config.toml
arch = "pvt"
model = "image embedding model"
dataset = "photos of arthropod specimens (BIOSCAN-5M)"
train_examples = 97500
image_size = 40
crop_scale_min = 1
horizontal_flip = true
translate = 0.12
cutout = 0.4
targets = ["family"]
num_classes = 218
embedding_dim = 128
norm = "layernorm"
norm_position = "pre"
activation = "gelu_tanh"
mlp_ratio = 4
head_dim = 16
fused_qkv = true
qk_norm = false
parallel_block = false
inner_norm = false
patch_size = [2, 2]
depths = [3, 6, 6]
widths = [64, 128, 256]
am_softmax_margin = 0.2
am_softmax_scale = 16
init = "xavier_uniform"
residual_init = "none"
optimizer = "muon"
muon_scale = "match_rms_adamw"
lr = 0.0044
momentum = 0.95
nesterov = true
orthogonalizer = "newton_schulz_5"
adamw_lr_other_params = 0.0022
grad_clip = 1.0
steps = 7100
batch_size = 512
epochs = 37.3
lr_schedule = "wsd"
decay_fraction = 0.3
final_lr_fraction = 0.1
warmup_steps = 210
weight_decay = 0.1
adamw_weight_decay_other_params = 0.05
Rows from block 12, named by matrix and row number. Each number is 500 + 25 x the weight over its row's rms, rounded and kept within 0 to 999. All counts start at 0. Numbers have three digits each. After the name is the row's rms in percent of the matrix's.
# dw: MLP depthwise 3x3 conv (model.blocks.12.mlp.dw.weight, 1024x1x3x3, trained with AdamW), a 3x3 kernel
dw.78 127:472540479472497478529517520
dw.79 050:450509466482510502478523479
dw.80 158:482488471493496490533554512
dw.81 058:449510475528504518469489494
dw.82 065:499550497486477483480506459
dw.83 069:549509542504490494513473485
dw.84 021:464511468485530488486510459
dw.85 019:463522508518489511453496469
dw.86 021:550525542496487490508504481
dw.87 059:504453497529501535529484512
dw.88 019:476450480517493505475533510
dw.89 034:545540483494474494493524484
dw.90 041:440480504478501514529501501
dw.91 032:500549531475470510519485504
dw.92 100:484512480545470529498471513
dw.93 053:490494451535485511534482497
dw.94 014:468510515519511470447495506
dw.95 113:454464476504502522474505521
dw.96 072:504483524500494503540485447
dw.97 095:489518527486482533456524482
dw.98 055:512463503505494538541483525
dw.99 029:486529516488509483549465513
dw.100 198:498533505455498458502521482
dw.101 038:544526522509482496468473480
dw.102 041:530482497497504472482556486
dw.103 215:464469487467469485483477493
dw.104 129:510483463522488526512465535
dw.105 149:481469497524495508519487556
dw.106 124:503485510539501536463467502
dw.107 065:504502533458502462526492523
dw.108 096:540495525471520460490518488
dw.109 137:529531460483499465493511521
dw.110 092:548503525517502482470468488
dw.111 071:507512490525497520435499505
dw.112 068:489490524445518480512532503
dw.113 100:461488474510483495509541534
dw.114 029:476499530505529467500463470
dw.115 140:443471504519498515515511523
dw.116 046:465496487517505526457477472
dw.117 017:516495483474498475549500536
dw.118 094:495501476489507489558527526
dw.119 158:475475474481487466470477477
dw.120 039:483542521469500486487509459
dw.121 133:469502489475516459528531516
dw.122 115:472465520496495500526543525
dw.123 159:546507525493487480537509528
dw.124 159:501522528465508465538515514
dw.125 018:533474471470480501531526492
dw.126 074:486551474480511481526495477
dw.127 035:481533444523493504488514489
dw.128 040:509499530479492460517539526
dw.129 168:460455476523504503516521511
dw.130 020:522485548467506501526473508
dw.131 126:491479461530484497548494489
dw.132 041:535506535526490504474471530
dw.133 018:520481531495467485522529536
dw.134 137:484472451504484500510531528
dw.135 015:534463536520497472516489484
dw.136 026:497495488510522501504492431
dw.137 037:535482482515515483517449498
dw.138 045:507469518474496552518476495
dw.139 023:513532497506510536467463477
dw.140 184:487470484536503539529480514
dw.141 080:479455489513505514545503526
dw.142 123:481495465501496501531498555
dw.143 021:518501501518475464517540535
dw.144 030:470526498500470484528545497
dw.145 024:543492479509482520475495542
dw.146 034:529533537495478526509467502
dw.147 116:464514499463501481522532530
dw.148 024:494539469510505497460517467
dw.149 063:446464521511516517489513503
dw.150 065:504539519520504523465474471
dw.151 074:508530461469524472516493524
dw.152 033:471522478512521516488476452
dw.153 157:515510510491498512435510474
dw.154 052:455488496522469523474526489
dw.155 060:527525529517504481504476453
dw.156 076:460549498499508497529526491
dw.157 064:479525496494483503495562481
dw.158 102:470472539507493534504468508
dw.159 109:518483527526515492494443491
dw.160 139:499496497484496541492522555
dw.161 144:478507455524490542517494517
dw.162 016:534543538482482522501504503
dw.163 019:535476505500480507541483537
dw.164 118:473463493497504498508535547
dw.165 144:512513482543494505471453498
dw.166 119:478495490559493514504489465
dw.167 026:522513522456513500499476542
dw.168 144:479526482486480479489550523
dw.169 130:462467485503502513525500545
dw.170 054:524539532464501479515482514
dw.171 095:544508469492506457505522486
dw.172 109:553490468515497518485470505
dw.173 280:536510523490487497523523549
dw.174 138:479519464485493500529520545
dw.175 153:507515464489503451507538497
dw.176 072:516450527511503522472520517
dw.177 031:491507518479483496545526543
dw.178 140:488461516550501499505465504
dw.179 082:534493529492513526504482452
dw.180 020:534533537493475494493523473
dw.181 079:455498469502516464524523502
dw.182 126:548539497502492478469497516
dw.183 027:461486455502537483501507513
dw.184 066:531499509546493519482461485
dw.185 025:474472487514544510500458507
dw.186 147:516519528467506478456522488
dw.187 183:515491510501477515467455463
dw.188 110:486494510552482512531492467
dw.189 038:485491523475496501534537541
dw.190 118:479469465510503520518529537
dw.191 093:469504495462502483520548512
dw.192 088:462456470513486497520524504
dw.193 102:494492475468517472511536537
dw.194 116:465526473504488469520535514
dw.195 046:528468535490495517483511542
dw.196 117:456495512510482504553491490
dw.197 100:488473474523510521478503451
dw.198 165:474475535519490515469534481
dw.199 066:528513543468505461512494497
dw.200 071:468500458504498540486527482
dw.201 130:538490446517494489518498520
dw.202 079:471521483531494518479506452
dw.203 032:541527521488487480537510477
dw.204 048:455519487527489526491488463
dw.205 025:473468456504535482509488510
dw.206 061:524539484464516486491530477
dw.207 098:473466462511500501522541504
dw.208 167:534543516470494476478519495
dw.209 026:488498448491511484530530521
dw.210 131:474490476544482514523525475
dw.211 056:503534465530482483507519537
dw.212 087:524520517480518488482458462
dw.213 124:503545481462496474486530499
dw.214 031:517497545519473507531489533
dw.215 081:522553467469500508508490501
dw.216 035:508505508499448503537507536
dw.217 040:487468511441502485521501512
dw.218 059:530482528500520452479514483
dw.219 085:478494502508520516543452514
dw.220 079:539458487493491542508497511
dw.221 260:545525505518521503527535517
dw.222 118:521550500478496472513535495
dw.223 139:498493513539494537460480478
dw.224 015:524501502511495478529503560
dw.225 158:515463521518511533474464501
dw.226 176:485454486490506510548523508
dw.227 075:553517522494495480479518471
dw.228 193:494469498536497529492453491
dw.229 084:480503507522484517533458536
dw.230 125:543548501474497473503493508
dw.231 066:498524523558473500493481493
dw.232 180:530548500507513512489491543
dw.233 055:490501527512513504435514489
dw.234 202:519507509511493521553519536
dw.235 190:540527524535522509505519525
dw.236 021:479502455478522510498480459
dw.237 053:481523503508506466550517472
dw.238 035:455501493511540509506478465
dw.239 050:505491495475485505478561481
dw.240 049:483530489489478498457523464
dw.241 131:517527527488499503454500460
dw.242 055:523486513498540511452507476
dw.243 022:463480500481524491500451523
dw.244 077:550524517492471479476506484
dw.245 021:484540522489482506454514522
dw.246 055:498519540513507503473477454
dw.247 072:433489507500504526496502483
dw.248 137:548525531496501482489513466
dw.249 032:516479541483489485549513501
dw.250 033:452488457493501486522518484
dw.251 187:513495490478480466467468465
dw.252 029:475493463469538481483499477
dw.253 025:506518483486509487466499442
dw.254 043:538490537490507517514460521
dw.255 055:484492474502474509562502507
dw.256 123:503475504532491542514461480
dw.257 036:494499455486517456478524505
dw.258 182:529501502533501553483478503
dw.259 074:510525509514469505482475449
dw.260 127:550493512483502501452501481
dw.261 028:527548481494488478482522473
dw.262 061:475460527520497510505530536
dw.263 215:461491460485519481472491474
dw.264 065:544491550485512477491491495
dw.265 035:516493513473479504542545514
dw.266 039:509474518501480522547516534
dw.267 036:493508501516477526524489558
dw.268 043:487452466533510513493523500
dw.269 033:521511505540496519474455481
dw.270 079:520454526466518526497483499
dw.271 025:516488559526495477481488492
dw.272 026:470545476516466487481512498
dw.273 038:475489487489488484542549506
dw.274 144:498527488490483478532536540
dw.275 014:459496526552490509490509516
dw.276 173:469482479470497483466476469
dw.277 075:528506510514522499445472486
dw.278 243:538534545519516519499494497
dw.279 011:498465496548528479473491498
dw.280 022:529446509499501494498534523
dw.281 158:489442493532505515500495526
dw.282 120:526497529530492513503467456
dw.283 016:511458473497510475484542485
dw.284 097:497544485502515454484502471
dw.285 021:490530439493493479503517500
dw.286 057:509477500480500495534540544
dw.287 057:516518505482495457475536470
dw.288 018:541534512489467500488465510
dw.289 030:497510514484489513550541475
dw.290 183:536522544518493494473502472
dw.291 179:504447491539502523499479514
dw.292 039:534547500509481477511509467
dw.293 183:523554494471497484508524521
dw.294 063:495529522513495502462498449
dw.295 060:542538524487492464494516499
dw.296 072:458462487505504523518531518
dw.297 117:492487539523493532492469465
dw.298 046:500451479508503514517467534
dw.299 061:495513534490516445476519501
dw.300 144:535520524516514508532529531
dw.301 152:504504538463509474520518464
dw.302 012:540478519474486492503544519
dw.303 120:546486515515482465535508497
dw.304 086:524449514517501493506512541
dw.305 045:539532530503489518518463499
dw.306 160:471489468519494502537522536
dw.307 220:515524520504534534533531499
dw.308 046:536527533477467484481512513
dw.309 048:481506552489498519477461505
dw.310 065:533534519500508497453488476
dw.311 103:467457492528513534491488519
dw.312 145:492501529489506542462489535
dw.313 141:474467505496508541537491526
dw.314 085:517546481494500459468506490
dw.315 109:530472538522487518474471495
dw.316 131:477524461494490516513496549
dw.317 204:463512505499495483539537530
dw.318 080:487528533487492470492522456
dw.319 029:470506486473539471498490464
dw.320 034:452514474531482515482525495
dw.321 069:545482509492530497466483527
dw.322 149:482479495510492494564513521
dw.323 061:493474493479523482556522496
dw.324 028:500519483531522508471466462
dw.325 069:480469457478514501505540489
dw.326 017:506532485471519533486459487
dw.327 106:471473510518491532548505489
dw.328 158:491473458532492542514496507
dw.329 256:465466496469476486477470488
dw.330 033:507556470516495469484503501
dw.331 029:501518478486533487452479475
dw.332 075:466496460514490524508514459
dw.333 107:541476465498497495495502545
dw.334 065:535513463480501502456493478
dw.335 043:552534509481502472510480510
dw.336 129:538466478516495509456513508
dw.337 078:499458481524475503470536510
dw.338 044:528512524480506527450480491
dw.339 067:475482453510491497532524525
dw.340 092:495498464497505488477560496
dw.341 051:516499520532482525506466543
dw.342 086:508493520519478535500446486
dw.343 042:525559494481495488493499471
dw.344 086:490535488520469490455526495
dw.345 075:515482494512510465524479550
dw.346 022:493495463488540458481516506
dw.347 144:552510490487523481464480506
dw.348 065:496523527513524511460480462
dw.349 046:533512541475510479508474528
dw.350 029:508488524541470523494468525
dw.351 014:456489472491515468504538499
dw.352 058:476528454512491512524519472
dw.353 145:543537501467489482496526486
dw.354 027:502529554504470521507485514
dw.355 046:524549513498498492455485485
dw.356 034:535525541481477494520494527
dw.357 080:501455531522518534505477510
dw.358 030:480478472533520516474506462
dw.359 159:471528470479480505516543510
dw.360 198:550508458492497492476505524
dw.361 137:482512538455518524481494519
dw.362 100:538520456517481477478489492
dw.363 085:553515509511492472500507462
dw.364 037:523517524472529482534466507
dw.365 198:520546506460510467495515491
dw.366 182:473474465470477469479489504
dw.367 069:501475512474514499557472502
dw.368 066:485451483496517514526534518
dw.369 066:539524503464494527485513468
dw.370 081:524486530493501494450506463
dw.371 067:460483470520517518519518534
dw.372 277:473471472475478478476472479
dw.373 062:483525485524480539472468491
dw.374 019:517482483510483459520535532
dw.375 022:499507525476542470479467487
dw.376 023:465505464536517496468488482
dw.377 055:461502494480515532515486455
dw.378 125:536549523508494502472484485
dw.379 235:480487451494498495460493469
dw.380 063:493454462494489489508541502
dw.381 038:522500506484532503450471477
dw.382 014:500514453520487533524476479
dw.383 019:471451503484527508536501496
dw.384 040:460483508526499543514477480
dw.385 188:526540518494496474464510471
dw.386 256:476469471470473474490478480
dw.387 022:442484490488518477474508512
dw.388 193:468528487458484477467496505
dw.389 128:555518498467519481504484515
dw.390 081:526449484530485521515516498
dw.391 058:516470488534486524526481537
dw.392 087:554492463507512503516475514
dw.393 026:497495548483496465494527532
dw.394 084:457488525477518524513468479
dw.395 023:478474507491528499458503458
dw.396 025:482462480503514499547491529
dw.397 031:498486498534461503529531531
dw.398 079:473534478459503489530513480
dw.399 074:524550534476497478495495484
dw.400 048:494506487528468488447519484
dw.401 042:466498533498499507550498528
dw.402 068:485499520492536475525460528
dw.403 115:474513444489505488502510536
dw.404 063:471478469493533514515461482
dw.405 100:515548538467493488481501505
dw.406 184:524518529468506506456490474
dw.407 092:473468517517498528538475521
dw.408 026:548497545513502478494506524
dw.409 164:492483458524496485547488517
dw.410 068:481484568496507511487498504
dw.411 021:527482541472508502540486516
dw.412 008:503527503500509507488528561
dw.413 124:535497449514478500480524490
dw.414 064:471474497506500541477457500
dw.415 013:520532499504512461466511465
dw.416 014:462486503546530479503482488
dw.417 169:465504510472512463540505481
dw.418 022:493547504479521469483465507
dw.419 046:481481501508480536473518454
dw.420 019:531506529472474509504542479
dw.421 047:501517517520493537487446488
dw.422 078:511509521460492493548517527
dw.423 190:468468495485484474472472473
dw.424 020:492481496527529450470503514
dw.425 092:473451531507500517483522522
dw.426 128:531501546509507504492473459
dw.427 040:570496520494485501499510501
dw.428 110:448480544510503514492505514
dw.429 208:521527533531515521519523529
dw.430 127:530487489520501536486455523
dw.431 093:498459506485522503524479546
dw.432 070:535521549478492498493487529
dw.433 079:475494484510479504505564493
dw.434 070:478511452493488489498516546
dw.435 024:476517485512520513448470485
dw.436 045:553516538495493491515489526
dw.437 174:489493523498519466540526467
dw.438 120:519509502502508434478511491
dw.439 148:543543531513516506480500487
dw.440 030:553511526507473506520482523
dw.441 062:526502528512512495470458466
dw.442 068:533490461515498514498460530
dw.443 043:539480518510491508532493545
dw.444 061:511544510469503458523513495
dw.445 055:548495538494494522489481471
dw.446 088:485554466479486500476509498
dw.447 098:521492501531503540465478472
dw.448 119:513456542515504533506487516
dw.449 053:470495449533505509507472508
dw.450 055:486456476527488517529528509
dw.451 047:531520543474496472519511521
dw.452 010:496502471465511474526545507
dw.453 065:465468453515510509484513517
dw.454 036:552517510503509483485456499
dw.455 105:474518497486503467512545534
dw.456 024:459491466523490520465521503
dw.457 081:495530525466504474537505529
dw.458 135:536500521541492488471467504
dw.459 139:537539507499513484472470524
dw.460 104:490475523526513513528465464
dw.461 083:516501489550503471491492542
dw.462 185:535516533526520533528494496
dw.463 053:490535511490492516483518444
dw.464 114:503522494458505466529536507
dw.465 021:516546489483505450518496503
dw.466 054:562502513504477492514474510
dw.467 068:530494453531478527497491515
dw.468 042:490530496470524513481456474
dw.469 041:546512547507480519494484508
dw.470 261:464510491471503489461488462
dw.471 108:532521492485497486476514446
dw.472 123:546476505514491504454517486
dw.473 074:487472457521526489530518480
dw.474 078:538523481513484486461533499
dw.475 067:529518554474507487501478513
dw.476 106:500526456520494535482469492
dw.477 021:486503518538460514496522537
dw.478 013:525526534498473495521502544
dw.479 190:476475464522507493481463471
dw.480 014:448480512510523505460490502
dw.481 023:517505533538476505518462520
dw.482 058:494462450509489529520509513
dw.483 055:545481509486518539504475477
dw.484 069:469473532531497529503470513
dw.485 050:517531545512503466470508488
dw.486 057:467478509491522551516477500
dw.487 059:451469467485524490511503508
dw.488 104:517532533488491501498530454
dw.489 037:529501514527493524527452488
dw.490 036:500454498526495518526505542
dw.491 033:511489494500490470501540552
dw.492 035:525536518491484468530520526
dw.493 049:472526522495517507454473477
dw.494 017:521523512462497501546471492
dw.495 073:505510552463486491532496512
dw.496 024:485511472535511530490472463
dw.497 017:476478468518547484502495475
dw.498 055:534541536493489491477474506
dw.499 053:505539524474494460493513468
dw.500 146:453520518492509476529517472
dw.501 158:506537540479507469485495470
dw.502 063:466504512531502519480451490
dw.503 152:528512540479523492478474471
dw.504 244:522484524519522543520518529
dw.505 128:527541495507512484478471463
dw.506 056:479460550500520501498475496
dw.507 020:517480506524471535519485541
dw.508 174:520533501519490483535526539
dw.509 071:511523548512488524464478502
dw.510 048:465534463491518479476505478
dw.511 052:478480454512487529511515467
dw.512 095:534496500459485513479541517
dw.513 178:534538515521524537509508516
dw.514 130:481477467474474465492477479
dw.515 206:488487462478475459499471485
dw.516 291:529516523526515521534524532
dw.517 137:517517520527525533525527528
dw.518 159:494453518518493514512521544
dw.519 148:443515502497507478536513509
dw.520 054:473492483468527484536519530
dw.521 024:471476511503493524551484525
dw.522 222:473469482529507533511465518
dw.523 051:461481449514521496518511497
dw.524 064:466491486505509509555472484
dw.525 032:502529495493510507517435493
dw.526 026:496503532514516533487461464
dw.527 092:503479467509509472519552507
dw.528 038:530476508473496520515547478
dw.529 081:493515526497502534447492525
dw.530 018:522470547519483490519493530
dw.531 040:520489518470472494536534525
dw.532 037:445503458513511512508514487
dw.533 065:522474474482509466508545512
dw.534 156:497464518543495528526475495
dw.535 012:454542486538500497498498509
dw.536 097:528467493533503519538473509
dw.537 093:530535516499500467488488457
dw.538 101:533482534519497510521455488
dw.539 092:477526537482505481510463530
dw.540 059:480520469477484494548515522
dw.541 021:471512535468501497494525459
dw.542 038:517488559482505487473481492
dw.543 095:499550473486490493510490542
dw.544 064:517502530486477500535503550
dw.545 057:495510501517488493541484556
dw.546 016:503515477517493512460512449
dw.547 028:473490524519496513465477544
dw.548 109:467477464529491511514521532
dw.549 126:534507471457501483515526524
dw.550 065:537493486498487519481484554
dw.551 080:459484453514505492520526508
dw.552 062:564489485478496477499512493
dw.553 056:516519567507490506497494518
dw.554 115:508494541508518477524463470
dw.555 029:482475478508502537466525469
dw.556 083:461541460487499500499513521
dw.557 060:474482543486509496531466519
dw.558 172:479460479533498527504475526
dw.559 017:497499510487489503541489559
dw.560 249:467448495529508517483484489
dw.561 088:517536524484488467526491535
dw.562 117:498479509524514526539459478
dw.563 077:453504473542499501480522493
dw.564 090:504506527487497460552483493
dw.565 040:498470488490509521502506438
dw.566 114:531446518518511510498475515
dw.567 051:471534472500510514478470466
dw.568 042:506458517498483518522537534
dw.569 091:459507486538502510457496482
dw.570 061:524476518491490482516511557
dw.571 103:529487514548488512495469473
dw.572 026:477499507498517505442517467
dw.573 135:456473511511489549492505508
dw.574 166:459475503475488516472462505
dw.575 025:451488469504533510476502480
dw.576 145:537540528500500508464480499
dw.577 125:501527537504485511498451472
dw.578 022:456488506496528464524484525
dw.579 120:537539510505504456478487499
dw.580 067:460509486490488523544510531
dw.581 146:463486476491502517542512535
dw.582 033:493534501526476474524491543
dw.583 046:490444497516508488532507529
dw.584 068:489498548516502523507454515
dw.585 072:509490533522496526474535464
dw.586 037:462499450491517495514531486
dw.587 069:509492498542499541478464486
dw.588 095:508542503525497521478457481
dw.589 228:476478482480476468480470469
dw.590 065:536522542469506490521476503
dw.591 123:536548500509477508467496484
dw.592 056:488507455499498495544528526
dw.593 071:465477534498510509536465505
dw.594 020:517503475499527480447477485
dw.595 026:498534514532456512485530494
dw.596 147:497466466543502501536500488
dw.597 050:531515528485481500534524536
dw.598 018:533488544471514507467486489
dw.599 026:521494469489489476536536529
dw.600 021:511520500452474498535528511
dw.601 090:511495538449511486501518472
dw.602 035:457459487490521496508527523
dw.603 067:444470490499530513484491507
dw.604 030:537501480494472529518511542
dw.605 102:512541512492502457475533493
dw.606 161:487491470484489474467468463
dw.607 028:494521518511468512553501526
dw.608 114:504489500522503529527444517
dw.609 162:519523457492485490466520531
dw.610 123:513499512525464520455509470
dw.611 040:511460520490478512531517539
dw.612 145:495540497473498478488550491
dw.613 194:541524549488507525488503496
dw.614 120:469482462515478540522502490
dw.615 111:487467464514509487504528543
dw.616 150:471476461501495526513520539
dw.617 036:466494448529495519500503477
dw.618 015:464501507509524498455512462
dw.619 077:542526526509476475486476479
dw.620 106:494493511476477514476549466
dw.621 033:504544537488501505481458494
dw.622 122:476461528505511522518478464
dw.623 013:501499486521464537536486528
dw.624 089:466476514493506555499500477
dw.625 037:541526521506478509471495538
dw.626 019:562488508509507472487479507
dw.627 106:519498549510515468483488466
dw.628 023:489528472482494488453534494
dw.629 170:540509539503501511484463475
dw.630 190:505459520537509517504461513
dw.631 132:441516486487504502514536497
dw.632 139:467468479482475476478474482
dw.633 024:453511509485532484505467475
dw.634 070:520517515472517472474511455
dw.635 046:469522456497500478488538487
dw.636 036:527458527485517491527467503
dw.637 075:520475530495501467534514537
dw.638 168:498519485495496515478459449
dw.639 044:513463516479495511534541521
dw.640 179:502490544519503523462484468
dw.641 078:512548522505504492475486458
dw.642 177:493475487491528486520493557
dw.643 033:482474442511513525510502484
dw.644 154:500519480491507452495482455
dw.645 078:508458506549478526491501489
dw.646 074:481453472523490502529521519
dw.647 059:438494493492517503502531520
dw.648 092:531538500469472511468500482
dw.649 022:478528529483521516462467493
dw.650 096:460478485539502504490470529
dw.651 040:478521473502515491470510448
dw.652 021:476456497505538491481496466
dw.653 062:517528521506484508443499477
dw.654 145:500534488459495469529523518
dw.655 030:528478542462510473507517502
dw.656 067:531517522512509511470456474
dw.657 026:467506530491528468465481486
dw.658 054:471525477485500498467539472
dw.659 054:546480529516508511492458506
dw.660 110:502466501496504497468558494
dw.661 084:490548505492486507513505449
dw.662 048:497537494491513479461480461
dw.663 045:503507507511492521554468531
dw.664 136:505558517516471503492472499
dw.665 215:476518503524487520486460458
dw.666 049:497508490493487504523569500
dw.667 023:548495524532466506494518490
dw.668 067:514446493497509485521534523
dw.669 190:521546494479497466474528503
dw.670 045:446487468521501525480509502
dw.671 053:531480533495495505522469541
dw.672 042:556510529512471503489480497
dw.673 014:473474507496518490516527448
dw.674 053:450485454508504486483511487
dw.675 049:503473508485533501502472553
dw.676 178:525492537522515530485459493
dw.677 039:473487488491490521548527531
dw.678 144:536473530485498511530484534
dw.679 173:513470454523497533503473505
dw.680 058:501500505546506469530467476
dw.681 017:453476499538512502520527505
dw.682 159:537494480550489486527497485
dw.683 049:499518523516464537463498479
dw.684 140:466518506528487523465487534
dw.685 143:489468528517511525509459470
dw.686 240:489477463478480472474470480
dw.687 129:515512471461495478533526524
dw.688 038:450492464470523506510510507
dw.689 093:504551524466497502466504494
dw.690 052:491492495535472547490473480
dw.691 023:457490451483518518481498498
dw.692 041:518462544476525482487514493
dw.693 108:502444495519492520495485538
dw.694 074:472487499530496540508455499
dw.695 088:497498524533490511496474445
dw.696 166:510497437500492492497537509
dw.697 072:493509530507496480501552463
dw.698 154:462496500504481480539541515
dw.699 021:499511509479545465463489484
dw.700 040:544523533497479503535487488
dw.701 022:476480454513504532499472476
dw.702 045:536511494468480491540467508
dw.703 055:468509483531505523483481455
dw.704 052:487462517519510480512459532
dw.705 142:527510501495497495476474441
dw.706 112:514516454512510518496475458
dw.707 200:509501502535495526473465541
dw.708 083:474541510490487491460518470
dw.709 046:470504468527512471471529515
dw.710 052:450510487516481534483528494
dw.711 073:501518458475517494494505550
dw.712 178:496526491486489445500524470
dw.713 048:507511510495487530464452526
dw.714 010:496500477552483493527535510
dw.715 029:534484514496494518528452521
dw.716 040:486549480469518467512506495
dw.717 057:512522479508499513448513462
dw.718 052:523460500522490523479529535
dw.719 087:478539505481497492463529470
dw.720 119:532524448510481517503511523
dw.721 053:495510440508502485486525473
dw.722 030:472509474502520487519552478
dw.723 050:549513540486495488515484525
dw.724 066:444481474506505499489528521
dw.725 159:535481514526503525478457485
dw.726 042:472497513496533500478459463
dw.727 068:506507485509478474494563493
dw.728 095:518441486494511491523508527
dw.729 068:561477486515497504511473493
dw.730 067:508487490497492538451500537
dw.731 139:504480529483504460534526524
dw.732 102:528486537466495479503520535
dw.733 049:494488524480490482543533533
dw.734 053:534530502509515504458492462
dw.735 035:464486454515511487468521503
dw.736 039:489531472481520496457514470
dw.737 217:512542485454509476494526499
dw.738 090:491480515465499481517550523
dw.739 139:506466507543503513529461504
dw.740 176:491468502511492495531536545
dw.741 185:549477497526501522483478472
dw.742 127:443481496519511524523489482
dw.743 118:550508539506477498470502492
dw.744 155:483519530464519495537469507
dw.745 165:500552533482493475485525497
dw.746 138:516516502523490503504471439
dw.747 092:494479515520506468550529493
dw.748 064:471496454522481537515503488
dw.749 018:504536527533465479475498513
dw.750 144:520530486460483497496547492
dw.751 072:533464522532496507510488538
dw.752 055:519492544466501487513522536
dw.753 018:466489503501489511544501546
dw.754 062:460528494481521491474519464
dw.755 107:533523483457485501485536511
dw.756 162:477505551507503531471476499
dw.757 154:458500501497506480557506489
dw.758 036:547496527515467480474514511
dw.759 137:545504511462511482497485535
dw.760 119:479484479542506502501462535
dw.761 022:472550492532482482486479497
dw.762 157:461517525482527484527469509
dw.763 143:500452512539486512534489507
dw.764 068:510470519478542481501471529
dw.765 123:484507453532493515459513506
dw.766 165:486485486496479560469498500
dw.767 048:540517522465505494518519536
dw.768 130:502474484495517506524518559
dw.769 094:510465528512497538494510458
dw.770 102:476498508484504477501554535
dw.771 019:506511481513475556495467509
dw.772 030:473506529505470541512524474
dw.773 103:508478512460502483511533543
dw.774 113:484512492463492483481542537
dw.775 115:468452477519498518530502487
dw.776 083:473459528514502509532485470
dw.777 045:475457532537509490482510512
dw.778 015:489487490554477533499481521
dw.779 116:520501471547488519485484465
dw.780 026:468489458492501530492530472
dw.781 019:501510508517468477493546537
dw.782 062:503487539477487478490495552
dw.783 034:513521488521468506495549531
dw.784 045:542520499454497504493476526
dw.785 065:481521455524500503469492466
dw.786 034:488499446492525537489482511
dw.787 106:503513527492515513474483443
dw.788 015:500504489492495526547538532
dw.789 029:539502535457501507516474493
dw.790 029:489554504497497488472481465
dw.791 013:527520515487531514492463462